Rows from block 3 of the text encoder of a small contrastive audio-text model, named by matrix and row number. Rows with one number belong to one neuron. Each number is 128 + 24 x the weight over its row's rms, rounded and kept within 0 to 255. All counts start at 0.
After each neuron's rows are labels from the 100 texts, of 14848, where the neuron reaches its highest value: "tokens" is the input token at the peak. Only what is clearly more common there than usual is listed. The data: read English sentences (LibriTTS-R). In brackets: how many of the 100.
# fc1: MLP up (text_encoder.blocks.3.mlp.fc1.weight, 384x192), inputs 0-63
# fc2: MLP down (text_encoder.blocks.3.mlp.fc2.weight, 192x384, transposed), outputs 0-63

fc1.121 [121 187 129 110 125 126 139 116 164 129 113 144 145  90 118 123 152 165 144  96 110  77 146 139 161  83 108  95 165 116 119  88 115 140 118 100 148  70 141 154 129 122 151  93 103 122 146 143 118 103  86 144 131 111 160  95 130 107  96 152 169 171 135 133]
fc2.121 [125 105 111 113 169  91 159  87 105 134 147 127 168 131 100 139 147 113 127 111 149 140 127 129 176 106 144  92 124 146 127 150 123 102 114 157 150 142  99 173 108 110 120 125 149 176 106 135  95 116 125 133 131 115 138 122 142 100 121 156 127 125 136 136]
tokens: "this" (51); "it" (25)

fc1.273 [128 162 104 124  95 125 131 114 139 139 128  99  81 134  96 150 151 119 114  63 142  94 138 175 111 119 144 128 136 138 132 132 110 137 165 124 139 110 152 141 129 152 178 128 132 121 121 119 130  75 131 140 129 136 148 153 147 175 140  72 124 119  97 128]
fc2.273 [134 122 108 120 122 162  96 116 154  78 128 112 104 145 120 116 125 160 125 131 121 134  76 152  91 151 135 124 161 151 106 135 101 132 123  71 121 141  89  83 124 130 116  73 119 120 150 105 153 112 135 138 119 127 102 130 125  81 119 112 153 107 165 115]
tokens: "did" (46); "all" (45)

fc1.379 [159 186 134 130 154  86  84 136 133 169 122 172 163 116  52 110 149 151  97 152 139 136 140 123 137 124 130 146 140 155 170 153 163 129 135 131 156 123  96 136 144 130  81 118 140 150 104 152 100 124 103 150  92 132 128 113 114 132 129 126  92 105 131 131]
fc2.379 [117 116 138 125  89 118 140 135 126 112  94 148 149 122  82  79 102 115 149  90 101 130 114 115 137 133  96 169 125 112 128 111  97 198 138 129 120 127  93 122 164 108 156 147  80  71 125 116 168 108 141 149 140 103 145  80 129 184 118 115 121 143 112 140]
tokens: "this" (87)

fc1.259 [140 152 127 133 150 118 139  84 121 117  84  76 147 116 123  80 152 138 181 131 189 113 174 134 152 108 130 121 140 104  91 123 144 125 130 134 131 130 152  84 143 116  98 131 102 123 143 130 138 137 111 102 128  82 124 137 126 152 159 104 145 121 153 154]
fc2.259 [ 95 144 136 133 115 150 132 139 109 109 133 140  82 116 140 137 129 145 120 166  87 146  79 148 157 111  84 126 160 174 120 119  90 136 189 154 117 169 113 124 142 152 135  73 114 136 131 174  77 153 145 100 126 113 144 102 160 138 127 104 117 114 130 145]
tokens: "be" (32); "been" (14); "began" (12); "being" (12)

fc1.83 [118 127 148 148 144 151 105 113 143 122  83 129 142  98 149 101 158 173 109 119 114 160 116 109 114 153  90  96  87  97 146 143 136 137 121 101 130 139 108 136 133 168 130 142 118  98  97 169 126 135 139 150 157 161 100 135 100 166  91 127 140 156 131 125]
fc2.83 [137 153 136 103  92 126 128 121 103 131 111 114 168 138 155 126 151 154 174 122 149 147 128 168 145 128 113 108 106 147 138 149 138 137 107 177 139 103 120 116  75  73  72 135  89 161 126 129 109  99 128 139 133 108  90 136 148 135 120 134 146 112  85 126]
tokens: "her" (16)

fc1.109 [ 91 173 120 138 168 169 108 129 116 100 151 123 152  97 132 167 113 121 110 135 150 121 100 157 140 128 146  88 116 139 137 113 148 159  57 120 186 116 121 122  90 139 124 137 128  76 136 120 155 125 115 115 103 101 152  91  83 147 113 140 153 143 115 115]
fc2.109 [193 169 177 121 119  89 119 135 110 171 143  99 116 156 119 111 158 104 118 156 121 121 133 149 100 143 130 143 132 126 127 138 126 104 120 150 114 142 127 162 131 113 128 155  96  96 132 112 147 127 153 130 151 111 123 126 146 122 114 144 119 106 113 102]
tokens: "man" (40); "remarkable" (7); "do" (7)

fc1.8 [121 125 127 110 135 146 102 143 126 173 110 128 116  86 166  90 134 155 156 107 104 108 142 140  80 108 114  85 157 142 122 155 133 128 145 135 119 150 111 108 109 135 141 143 122 160 137 121 165 127 146 206  97 134  89 167 154 137 126 115 160 123 178 145]
fc2.8 [135  95  93 165 152 127 134 142 156 160 130 111  96 153 129 154 141  85 129 127  93 112 109 139  95 142 125 151 148  99 138 169 124 135 174 158 107  78  98 122 105  78 155 150 125 122  83 117 153 163 104 148 131 164 119  96 143 135  97  94  94  87  93 153]
tokens: "be" (79); "he" (16)

fc1.288 [158 136 156 144 161 147 117 137 115 134 137 149 115 120  86  97 131 113 104 113 146 134 179 138 152 108 157 120  95 124 121 101  63 138 168 166 142 123 142 122 108 138 130 147 110 102 178 114 133 132 154 148  81 118  80  78 115  81 129 123 161 130 142 158]
fc2.288 [125 137 132 109 125  93 132 107 177 133  86 132 119 124 131 152 167 119 110 143 144 117 132 135 122 157 124 117 113 142 151 102 102 110 121 122 174 123 149 135 119  80 128 119 121 106 137  98  87 135 167 110 112 134 115 145 147 123 124 136 113 104 102 158]
tokens: "be" (90); "became" (7)

fc1.258 [142 144 109 127 128 131 110  90 140 106 103 110 112 126 106 155 109 148 145 103 151 104 149 148 145  86 185 148 136 153 116 141 104 137  98 135 163 132 113 149 151 152  73 129 135 156 103 141 122  86 182 119 130  85 150 154 168 120 119 164 117 149 134 135]
fc2.258 [147 138  74 150 162 129 119 150 152 121 108 108  89 147 125 156 151 172 180 132 160 156 132 103 160 151 161 114 107 123 117 184 122 140 134 135 100 117 150 153 146 158 102 125 109 107 107  86 118 123 137 138 154 119 146 141 128 120 137 146 178 127 131 123]
tokens: "which" (48); "without" (20); "we" (14); "whether" (10)

fc1.336 [105 137  81 118 129 102 117 127 148 137  98 111 121 117 126 123 120 134 176 117 121  80 143 125 127  79 167 136 126 182 152 174 133 142 135 155 150 142 106 125 141 169 159  74 130 148 100 117 114  84 112 108 152 124 170 100 101 156 130 131 137 140 160 119]
fc2.336 [123 123 111 124 183 143 122 122 117 158 162 118 198 111 125 129 151  85  87 101 135  87  96 180 128 125 108 122 135 170 115 139 173 124 182 133 112 109 128 133 131 170 157 119 125 117  87 108 115 147 145 165 145 129 104  84 137 131  67 130 144 165 160 159]
tokens: "this" (66)

fc1.108 [150 135 115 151 117 135  82 133 105 143 145 131 119 100 135 120 124  66 118 128 102 146 140 128 153 123 115 101 160 167 117 108 121  64  91 142 109 148 126  98 114 155 157 103 140 113 112 151 138 115 122 142 146  66 122 103 160 153 142 173 121 105 110 126]
fc2.108 [142 107 152 123 140 146 118 133 128 126 142 122 134 109 150 118 122 112 120 114  71 137 103 100  99 147  82 149 129 158 116 147  97  87 140 123 124 120 175  98 132 169 156 151 168 157 117 120 139 163 102 110 158 156 169 174 137 149 155 124 116 141 179 150]
tokens: "be" (98)

fc1.10 [145 100 135 143 159 140  85 155 149 101 146 145  99 120 153  91 143 133 137 163 128 150 117  91 143 157 131 138 144 119 154 101 126 184 110 141 135 134  97 129 112 141  97 168 110 126  91 121 145 159 103 138 149 127 131 143 146 131 143  93 103 123 122 117]
fc2.10 [139 108 121 131 179  98 107 133 149 143 144 128 126 126 139 166 126 136 116 179 100 164 127 130 104 140 100 179 140 153  70  97 106  80 130 108 137 101  99 120 128 135 166 127 131 125 130 105 117 137 125 166  99 106 100 140 143 155  95 157  81 146 147  81]
tokens: "and" (43); "when" (16)

fc1.97 [ 91 137 133 112 142 152 118  94 125 129  96 152 119 107 102 116 134 172 122 123 151 141 121 140 183 142 138 106 180 165 124  91  92 126 134 133 104 139 136 109 102 134 118 175  97 117 104  97 125  64  98 128 108 109 150 211 129 141 124 153  96 150 152 157]
fc2.97 [119 140 114 117 153 102 145 139 132 161  83 122 122  88 150 183 134  87 136 112 126 101 143 119 144 149 156 157 124 146 124 162 119 141 112 115 129 162 118 113 138  61 146 131 106 157 111 168 153 138 137 116 138  98 130 110 108 141 149  99 119 129 123 103]
tokens: "man" (78)

fc1.129 [174 156 138 104 188 121 119 126  88 134 132 145 112 146 101  92 126 162 110 115 149 122 123 132 159 120 149 118  98 154 182  99 148 128 135 117 137 127 135 163  95 125 142 143 135 129  84  90 133 120 127 138 107 151 144 112 111 112 119 125 137 119 152 135]
fc2.129 [124 105  85 137 140 107 142 146  91 152 142 122 128 123  98  99  95 108 122 141 125 134 121 119 135 153 131 143 106  72 131 102  83 144 155 131 163 122 141  85 136 131 125 119 119 142  70  90 167 135  80 158  87 129 130 153 188 110 136 110 126 147 121 130]
tokens: "this" (96)

fc1.307 [123 125 111 163 160 146 126 128  94  97 127 120 151 105 102 140 135 129 154 128 126 107  71 110 136 151 160 106 115 121 145 134  91 186 149 100 113 176 124 163  88 152 115 108 142  81 137 122 137  84 121 116  56 132 134 118 147 112 123 115 206 159 120 103]
fc2.307 [126 170 141 123 159 121 121 108 132 131  86 127 165 135 159 122 137 119 125 155 130  90  84  74 142 126 114 119 133 144 160  83 140 156  99 120 144 147 119 110 130 147 144 136 101 122 135 137 159 144 146  69 115 115 113 100 117 124 146 170 130 127 120 117]
tokens: "man" (25)

fc1.347 [134 174 145 130 153 132 106  93 112 141  92 160 172 135 108 112 146 106 147 141 157 129  81 144 111 103 123 172 163 106 111 148 122 144 129 134 117 149 151 115 133 138 153 109  98 120 125 132  80  90 108 141 121  93 185 121 146 146 116 124 130 128 171 141]
fc2.347 [114 137 104 113 157 134 119 127 130 143 136 149 147 150 103 107 134 118 175 138 172 140 105 113  96 108 118 106 134 135 143 105 129 150 140 183 101 123 160 125 128 154 151 126 133 110 146 148 146 133 128 139 128 159 102 136 170 125 128 163 189 197 125 129]
tokens: "nice" (10); "like" (8)

fc1.213 [141 114 152 134 123 143  69 161 130 106 128 136 104 131  90 141 152 132 144 165 105  93 162 148 163  41 129 140 121 158 132 134 144 154 146 155 111 117  87 100 138 132 139 149 120 146 116 126 124 113 141 137 148 119 152 127 162  68 147 119 144 126 174 123]
fc2.213 [110 151  95  59 113 119 148 118 143 115  88 160 112 110 157  67 145 118 129 107 110 136 113 130 132 101 104 130 112 136 102 145 162 129 153 139 146 130 154 144 135  97 133 162 115 146  88 118 159 116 156 135 121 152 104 132 120 102 149 118 123 162 104 114]
tokens: "and" (62); "lost" (9)

fc1.154 [133 182  78 134 120 160 147 105 127 130 133 156 166 107 169 131 100 154 142 154 137 136 149 121 173 129  99 130 113 132 117 104 170 105 104  82  98 125 115 140 103 143 127 145 128 124 100 100 161  90 156 110 105  96 127 106 102 129 128  95 126  98 128 127]
fc2.154 [122  96 138 111 145 137 165 156  99 149  93 142  90  86 119 105 145 105  90  73 117 111 142 158 179 144 124 172 148 110 132 140 161 123 172 191 138 102 149 117 117 143  85 126 101 134 125 106 162 114 166 119 121 165 167 148  98 134 148  85  86 143 110 120]
tokens: "speaking" (11); "beginning" (9)

fc1.280 [151 145 141 117 122 165  87 157 136 148 132  80 152 109 141  73 116 112 161 130 157 121 170  87 134 113 152  99 105 124 120 126 152  91 150 132 113 127 106 129  81  96 137 106 102 134 167 105 153 114 135 108 153 101 116 157 131 129 151 139 141  97 157 108]
fc2.280 [ 92 154  97 100 132 114 132 139  68 144  99 132 117 110 122 127 137  94 128 131 114 128  97 130 131 130 115 101 109  89 128 177 105  96 125 125 116 132 154 119 117 135 139 108 124 111  84 144 110 116 125 110 128 172 169 124 119 135 168  91 147 143 163 145]
tokens: "be" (88); "become" (10)

fc1.253 [142 159 147 118 128 107 149 108  88 142  98 136  93 127 144  88  90 154 127 155 149 118 138 165 102 155 107 124 103 195  98 168 112 152 116 143 157 149  97 102 142  84 148 166 123 100 139 151 138 142 127 123 124 136 115 106 146 153 137 119 136 148 108 120]
fc2.253 [129 146 125 162 145 145 108 133  95 139  74 141 169 109 154 173 118 170 131 129  94 105 132 183 160 123 131  85 140 143  91 125 148 146 176 122 153 132 130 102  87 142 141 144 146 108 133  78  99 100  75  81 149 157 169 125 128 137 145 130 102 116 121  98]
tokens: "be" (57); "<end>" (22)

fc1.217 [104 148 164 171 119  98 126 144 161  79  68 139 111 139 109 148  77 148 146 115 124 102 116 125 143 141  84 142 124 132 144 118 170 138 148 129 130 144  90 101 145 135 109 157 116 117 142 142 144 110 146  98 105 140 137 137 158  64 124 123 166 128 147 106]
fc2.217 [121 135 139 142  86 102 127 111 129 164  96  99 153 105 144 165 140 159 127 138 130 149 107 128  89 116 124 110 116 156 142 150 133 115 125 156 144 136 145 114 144 163 162 124 118 124 142 155 101 126  75  92 129 123 161 108 102 167 140 105 159 131  95 145]
tokens: "her" (27); "out" (11); "should" (8); "she" (7)

fc1.269 [104 111  85 165 136 144 153 116 108 129 129 103  84 134 121 139 121 135 151 137 101 123 116 118 152 170 110  76 158 139 128 143 136  85 127  77 117  85 139 123 141 151 144 151 144 151 141 113  91 116 171 113 163  93 127 124 116 117 121  99  79 114 151 153]
fc2.269 [136 103 151 103 122 138 136 119 146 161 136  97  67 155  99 124 107 114 121 143 131 104 174 157 100 139 110 168 123 140  80 143  91 129 118 114 135 118 136 125 157  98 124  98 121  98 136 126 133 138 121 101 129 134 129 117 115 126 139 103 150 163 132 129]
tokens: "which" (60); "sharp" (11); "wish" (11)