A small contrastive audio-text model, trained from scratch: text encoder width 192, trained on read English sentences (LibriTTS-R).
Rows from block 3 of the text encoder, named by matrix and row number. Rows with one number belong to one neuron. Each number is 500 + 40 x the weight over the matrix's rms, rounded and kept within 0 to 999. All counts start at 0. Numbers have three digits each.
# fc1: MLP up (text_encoder.blocks.3.mlp.fc1.weight, 384x192), inputs 0-63
# fc2: MLP down (text_encoder.blocks.3.mlp.fc2.weight, 192x384, transposed), outputs 0-63
fc1.215:480515515498496516481508487498497496504510511496473494496501509501487496514473467487502503507505491495508497497506501489496502493495494508502492501510494509491485502507513507486508517507493482
fc2.215:521510498469489501486491498487489500494487492493503496493505507504502487516488495506506506495491502504502502520509488490493499514511505506493489495492487483531512516516492520501492502503498498
fc1.216:468462456608487496574569441499428491437508504411655512545429480510492452486450453531533526493527496474631534489427463419551452484574500512494561517499522523479453582464540543452459489443464534
fc2.216:489491553496534440451519616494519517506550547554493590564494440549572584489602477448510448482475560447531503396469473500536447506502524507471530506494482493481547531498488487554520489579476519
fc1.218:513590542505505465488434525493503517558459488513467535523498458513474543554514508524544523584523484499542468473550503477550486435500479541573472520484510471457525553502491481527465487520467479
fc2.218:518482427513499496474472448535538496516513487452500532509563482478476494519531524488512502441481540503474479514553448512423515478476495468546509464447535451522489539504499500475532488494472531
fc1.219:504499516515495498512495511489498500508504487504501493492492507507509504503496504497506509498496498505495506501503492495502486501496492502506505501498503508502486500499497509499501501496493509
fc2.219:489521498507495507491499490487495496503490520513487500492489501487490493517504492488508518494501511504504505501501489503498496500503503496496474495501488497501508503501511505508503502490500496
fc1.220:486513503524514482497473511511483500480490510466483532533485488507507481486518507496506485510503473502492516476506479522513464467518507521494499490498497469493503493514482484493498518497514516
fc2.220:507518505514511488475507490495511496486503510492490519510485504495484506516486484492503519513496515502508494499511478508502512503481506499493487486505490496529516523496494511522498508493502501
fc1.221:485461501531503509479527534553524405542463456482536437515487458479454522537552483514544548471468510541509474459474435516489533517515534428593484465530508595429515478437516475558478459549576491
fc2.221:479451466455489467533527493506502475487405482503518498488449507424481518546463510561506608603466508539508462556510468507560522568444514475453586451471479624482597511530519465446498546424466500
fc1.222:502509480460460451499528516500481520541527482553485489508462511519548512552564515466503519514492486490472470575439450469556472505522481501528505484478512527519473521497515559454496472521506575
fc2.222:509525466505526475477511465560510441468472521537495493514496522508442506488522481493578576480450466565452529478516535444493511532529522511506548483491512472535524472458485461451490547493495569
fc1.223:490468518500479484490519479480511533488491485502523481488476486521489521521498495496504529475498495451499531465477489493494487474526493477516525493503489491464548527457526508496515487503524488
fc2.223:493496530490508520490472504502512492493521486520510483482472505499493497489504460488509509495495505460488525526506514532496494473502474538509495491494499450552460501512501489520503508526505468
fc1.224:606536579519470547460509566504474554574556475500548510547375302444445549473495538567499498539504395417573524516469566511556564457441478579563487508476569545475491559509597538432546558536445500
fc2.224:571497475531489593519522502563484475502469494469485466485392374541565474451536492533510527481530513468408403446464466491518459448520563563588557465523480580603410544553559563531485518567470435
fc1.225:508549493499513503502500519451486479558492522494537507511486498458527465502501503486468492497463496517505498459476518439471526508490507484498514472478536545475488513517471509495475495516477456
fc2.225:497490539483493515496493498494553503502473523523529514527487474507523501478478515503514491483491504519563482514527455460488477506517509519531510530513455495520529521499519491485499507504502479
fc1.226:501489529519512481524514499504493499504494486485516490495486528500510500482496509488489518515512504510490526508488488495505494506516503536493498516483515483492510487487498495479500528487515484
fc2.226:500487477518505504509499501510485506470494508529508510507501474500488506508490503482515501497470506499533495492521494506513464504517497512505465495521479503515481502510500504497527501506502476
fc1.227:393490493504478423474560501606536553491559518521567547520600440480478505486543544524475577457532589503556485458513485521476446424543477535457476459417429521458464454461523494539461438432506487
fc2.227:541558493546445534447522544497464501464498454458501434429641476563547599525489510445459451464595545408392531571556470383469451562525584541390488505526450511575500520506483573561456446379472480
fc1.228:516515499484485508492500514490508495521500496529499507487490518509494499534492495497519478499485511509503502499528507508499494506517489503494513526505499515498510526470491489490499507501513476
fc2.228:490495502507494488494486499496489494499495520493500515525503506476473506508512518497510531501476519508513493512474494509495522509510541516489526485508497489518495491516539537503507493509526504
fc1.229:585507457555504499401547420496421567505539484460464493654513503541448451571402542522504464559528502522490526442543497379564576429522466428476494438497530439505527453470489419492529652513492547
fc2.229:486600495508507426465428542446552489438493453530513447515462464589576488456471539543490499435439562607596489444529461519564492552545522541504541426489494476467401425479510437560548507569385522
fc1.230:535569532522537514570503464477523400503530513428439456565570540509528548565447471505462448551497528499475493388548546511573531524516610525574524553477582494539475554587474442399530527554553544
fc2.230:515429504445517434515516494573491489383554556525569512505483523508452452556446555481440476450476574436504491589519540490487538570436538405582567561545487433494523574493492486478475559543463490
fc1.231:471649504540485514353444501432533508519397493577562515409549582313403527475557527483457685489503448491500565590382488484486499489456456414432578515573545499503455532505470632530478500491507460
fc2.231:469623398432457513521472578527501518529457347520454481355448473525486515483584533497442593480450470534486558486553539517498430517499494590524484535544454540548466568636586448406499519462485547
fc1.232:473527506479448514505476508494490464457441529453461457504453501540554558493454503504499479528486480456485493505484528476473524531522526496473449495497529485551487460525473552458495526549553539
fc2.232:515467529503596477512469488506524531577519524498460504496458484508515560544464493527527523460514530475456522500511511492490492526452503553479493500513502535495487501502537524447497473473516433
fc1.233:492532487530479563532515521526466504543549477556448521479506443515496552513533494483506476530499504519492537528553518473507493516473499462514481526445516498480531451526452517510421509548465477
fc2.233:545555488486500532506482468479538497544506483458517435512532501517499531449458512480480492490580535531448519551515444503515534473470467478505478490456521488502487492464470556532520486510494478
fc1.234:497508495504501498495495493500497512500505492505499496508496499504501499503502500493503496492498510504501505507499496500498504491500498507497493510494502500491498488507511503495501504502495495
fc2.234:511516512495489494507482501504487486506488500497500499491501504501492494496492489490504514508490507513510500500494499502491496519501507497496499494505497496512509517488496508494504500505502490
fc1.235:577471511491461521479504522500524534480476515501489507544520513482542480548487507523492536513514475456580511477453501527499527500506491487530577452441505448491482491447494534539533477581529458
fc2.235:480490495508462513478492522503418513543470457450463453537485488508519490497460514502496464503514511531508466483522473459512506515495489550480456498472482518532469498512488489515533514525498452
fc1.236:608525448424566505429532516536595446468562550483449531568475536493512439524498588509565568566457477489428502511506455535535495481528555469529502464426528553481490496514481510481516452504556542
fc2.236:556514541499551545482499487527450529532537504481547546520457398452497436432500519459512551467507473521497510505525572480489515583465561554445521497421520555497509487469481569504539484486419457
fc1.237:438534541491481469503523425474377510449503474558492596476501462459539519518500558434534521546498480487533611470581530491609476512549500517546420427507536516525488522563481522504516510472506447
fc2.237:475565490447409499512572490476514476499488578602475469432484474537492545489427519494484477504496528544500552477453493562542523513415481452574526566447521557544540524476457527513560454478461516
fc1.238:512490496518521526499496512499497492512483506515504484517492509496485492492502491502516499498493495511503493504510497501502494501517509501494507500502513504500493520511511504500506505508493483
fc2.238:510496504494493497494499496491489492520497504493495513486490507493502486485504498500507510510505523494504500498495497509480492529490506482500481512505484507499509516489501514492494507502512502
fc1.239:471525537531491462537527531503468474487537509547561497532527459472491471548505499432506466501498521454535522510485510511481472480480484519523509502495537564457552498455500469528517521502512482
fc2.239:509540519479454544506497511496478466525484509524478507508512512489505471526512495452533524495517511490496515489490534565516477435495502507482489556491527513510547471447467492508484482482478501
fc1.240:523544512545496534462479493519505497478517472483462498545498482491493445501466515521488478520497476478501500507549465499508506474508480511508495537482519522505479505451501512531493492459489480
fc2.240:529474490483516534493523498478512496475549470501468509488471486498514447510479474511521513496490537460508465464486482482505496490546519508511540507480516519515493515490531479462515506490501516
fc1.241:508562486509484520463483485505516479484500497439476430495544495490521475415534473506501501487520505538548508504508481449435494478508564464447480571432469425489523494511496475473545503561462503
fc2.241:475511447515522480542564485524437568527450495557539497519514488475557563485447584486508489515405531479557460468488529532501529527511502506518494465529499462543516512568467571443546499438498529
fc1.242:563521438516564576483500512475550503542479431545492566524539466460566458481484539508525504546435507528460561510523375583544627562535570527487505450462457551475456506530592435574402539435449535
fc2.242:526560498454464532462450561520505413490539575467545523468515473569445536499512551458596500551456499481495413434540538541507531563435464517398551520476458513577525463403408497512513421483509529
fc1.243:405548559446531459589500507508450518545429529464552388518478521480441494455551433467540552525519535573440552495495496523522579550494539493512545558526498470478531560515459545454539520531456422
fc2.243:470559443514425482353498497533559488525408530460551452510426594495565467555444461418529411524532517542468543569513460546496588450509476520565396530484474543441532519504469543439453474420483470
fc1.244:557529516566448492514504448512517550545454432517462477531527483493509513521605500491521457491509538472575497499469443565455411492469470592601429460425518595517495569390557518437471446481505424
fc2.244:558471522503452528440422486492435462477462528491481476547548487517542563441530491582539494527544486463505570536534523473465546512539540501566519553365486588465515451537509565402530410665536558
fc1.245:560480503520499518472491438475494496519553531511520486459509442471524521472473515462507512496549448435459507520524526525509518545497504502500407448490478512462481457459528488515534487466454503
fc2.245:539510560486487512554505470459496486522547446523543508488468459520506474533520517474425501542536537473463508463501488537484536533529484483521490534499496443512513522507541459481463505502506474
fc1.246:551532470511458560457545490496512496563541514585495514439550507420429401537535446465489528463539458551537516503557534459467598499536520460487600476489480441512431519515481524436518424393492493
fc2.246:412466533397501482458493484584561517452531490500554536481430561530512465464505526516498482461552474475550515576488508497465511482507532469456541459506429524508421610566480521505504527536527494
fc1.247:452526377600469496500484501414462397513438470521522531539618505482524488526561512482535449634507490433453490528482499530425513494546499472515524468443408518525524508414441468519536476521525525
fc2.247:449555526515480460478493564529474349527546509572570504528495578574482566580547537564532497448479490546389532451469450487544532517555468545407522442503495497535432558463381441533512448485429491
fc1.248:485502449547429503433420526471419464421474381569452600559495541513525540477500526451465499525471529576482536467517536500455537571540488561525493527449503485405498530538561507557527466516492468
fc2.248:524482504411563471504472545496476488548442389459510464475557483498460512532517486539569439506490492407499482590529497543545548481501500495581446484501475463491456496558517518586472490499556480
fc1.249:546488558480432522472451466577424613484459623442477523456406562406513450526460488427526474435465489470504548551437548509482571446563636425477484528596533489433555464522489488440460463541556412
fc2.249:580571590549530564506485515502495488523504474565422611524545486575488530505537470499437536592531416627646494417474471468457441514603388468465453413508454528492520495452482408512487475471547494
fc1.250:489557540550589536434485519499496464423498483508524471515464512439493480498510465441499514511493424576472521493456569473570501509443459482528474471482506575516477537450495488442480492495490490
fc2.250:482506510516463526482535533449542467510449564510435484467534480465481523557550492502443504493497521516434504499513487525457451516519491484488516535549525484520504506484534527588494483542453433
fc1.251:507499509507491500495501511498499486510498494500520491512506484500494509510507508501520500502499487505521491505502505499501502502494511505504490486505507505489484493521501515501496505501494508
fc2.251:498518495491497510485506500496488500517516500508496496516501498511503498504505503477498508499500517496511501510506492503508500515497498516494495502480495497506493517483496510502494493495517488
fc1.252:483475538381530453455541528478549527487396489541527480525460529568526472473470485527471513546502505370542572410558383534530469602532567487529496477493450579544487497448508531496517433500354557
fc2.252:607547469508520447550469532407459555488578437442487503500451397405532431522475438499528538568441472555408375544502490437567488466513579594490619507519610465641481485434491436439527532503512476
fc1.254:462552395472448594432461526518512480436536474536421532568457544439550501436482571511457482518539599455546603546405583538527437513558507434505445461428520463526482575538519477494495506499591557
fc2.254:438556476556527478412499531501454525500461492507523606458558466515483432468432469514498517534495532515436514470487455454540590429488421539444500440409489475569521424550514386467549490568504459
fc1.255:500505503504505492496511505514478501493520504499497495506507483470494507502505509501504513491503519493483511511505507508519500504500488511485488500496503495492508485494483503499499497498503495
fc2.255:505507504509486482495498512486499500508499511522510494496514482510498488484495497492494509498482505490529519492517507502486501498494514499499499488494474518525500515484517520501505511494499497
fc1.256:550524536521537541421574470457556581514460443495481576559404476463500463511516534529503466552503528479480516558457497518427456507478534521439522490535442516470474477533552463449480517528519442
fc2.256:471526471501548483489465447527513526501497525444557521453515424471521484497472498510503500550517503570475520517497499515433487431488507501456542534501466482525506485522495540492460507528534507
fc1.257:497483499496484505495508515490480519480511493524486504526488526480492500474498493483504495499511519517502497504513516493514492493512504514475487483494486500513501481511493507498510509508517511
fc2.257:499523491521489504507512502505507477509494507509507508494509501496488504496493501496493504503507502494503516510483484514497521528483491512515471510507473494519524511490472492505493499539490479
fc1.260:511406508473521417530520469393362551507509537515488477554571537452446543569482441506445590450588487463540522543475422425479482420549435547482555389533538551433432529507504629533418514462574530
fc2.260:587533491400402580492427549527445539432471506525560554473437494537502493492449527466473515601541564636638594479598506587473418423560604546435529476410456489439519546553512545552491503503587476
fc1.261:565443484445453510468459543514415527498508490600556506537503407450469518550596536463487479553543407508410449520465507547465436500538521478525509454499490507551496471476478531517509450531472489
fc2.261:531513480494623537486445517442505484503542525401417509462498481493519517531445563477474505510532500538391520502464519526474482529474498536494499462424458498563530494466429517445495514499464520
fc1.262:521526490530523496497508480527496472487512516494496492521479513490510484478498503498501534483512493525485534469510487503508516496510490523499476500514472512486509460504465492480494513479507476
fc2.262:505481508479474513511478499482509494473514510502504463512493509482514514471498485508515505500505528491492513502507494498487511526500495494501481492476498498479534490495512522479509484499499496
fc1.263:527560544541579535521454420523469441477440408549527467475454460429524565585521485509376525544560405453604485451501437492500405523467503543528527511538485471493524532480435437450458515485537505
fc2.263:523493496461468503606494621470483556562456481466527463447497449452507586476491427495472571483471461456515493596534492477496589509427505493516482492526532560535465493508471498488454495477541467
fc1.264:524549380479652427461503583409485652498554566530397528472546540616542447451353431632488498567511386448517449503612430522560574458493521386497449420585509510468463460448423442490425464448538450
fc2.264:641435546543518432428564465464542480481431483454520471615531562542577452506519508483414483611538545534465533457532569579411462571392382554537438487491489486511591386490475461549460496440466596
fc1.265:573523475480581491520419428401591450475492507549494520476492559484454479456473464661488446611503434623533411560460476582550539482574511530623591405513482514507478456554444567490503446502450526
fc2.265:465475567588449542519488556492535531572468369530515535604525474477487360544501449507595548505460530566494591491460511582438474545386405524594508530475554653409475439372462521506508373513502534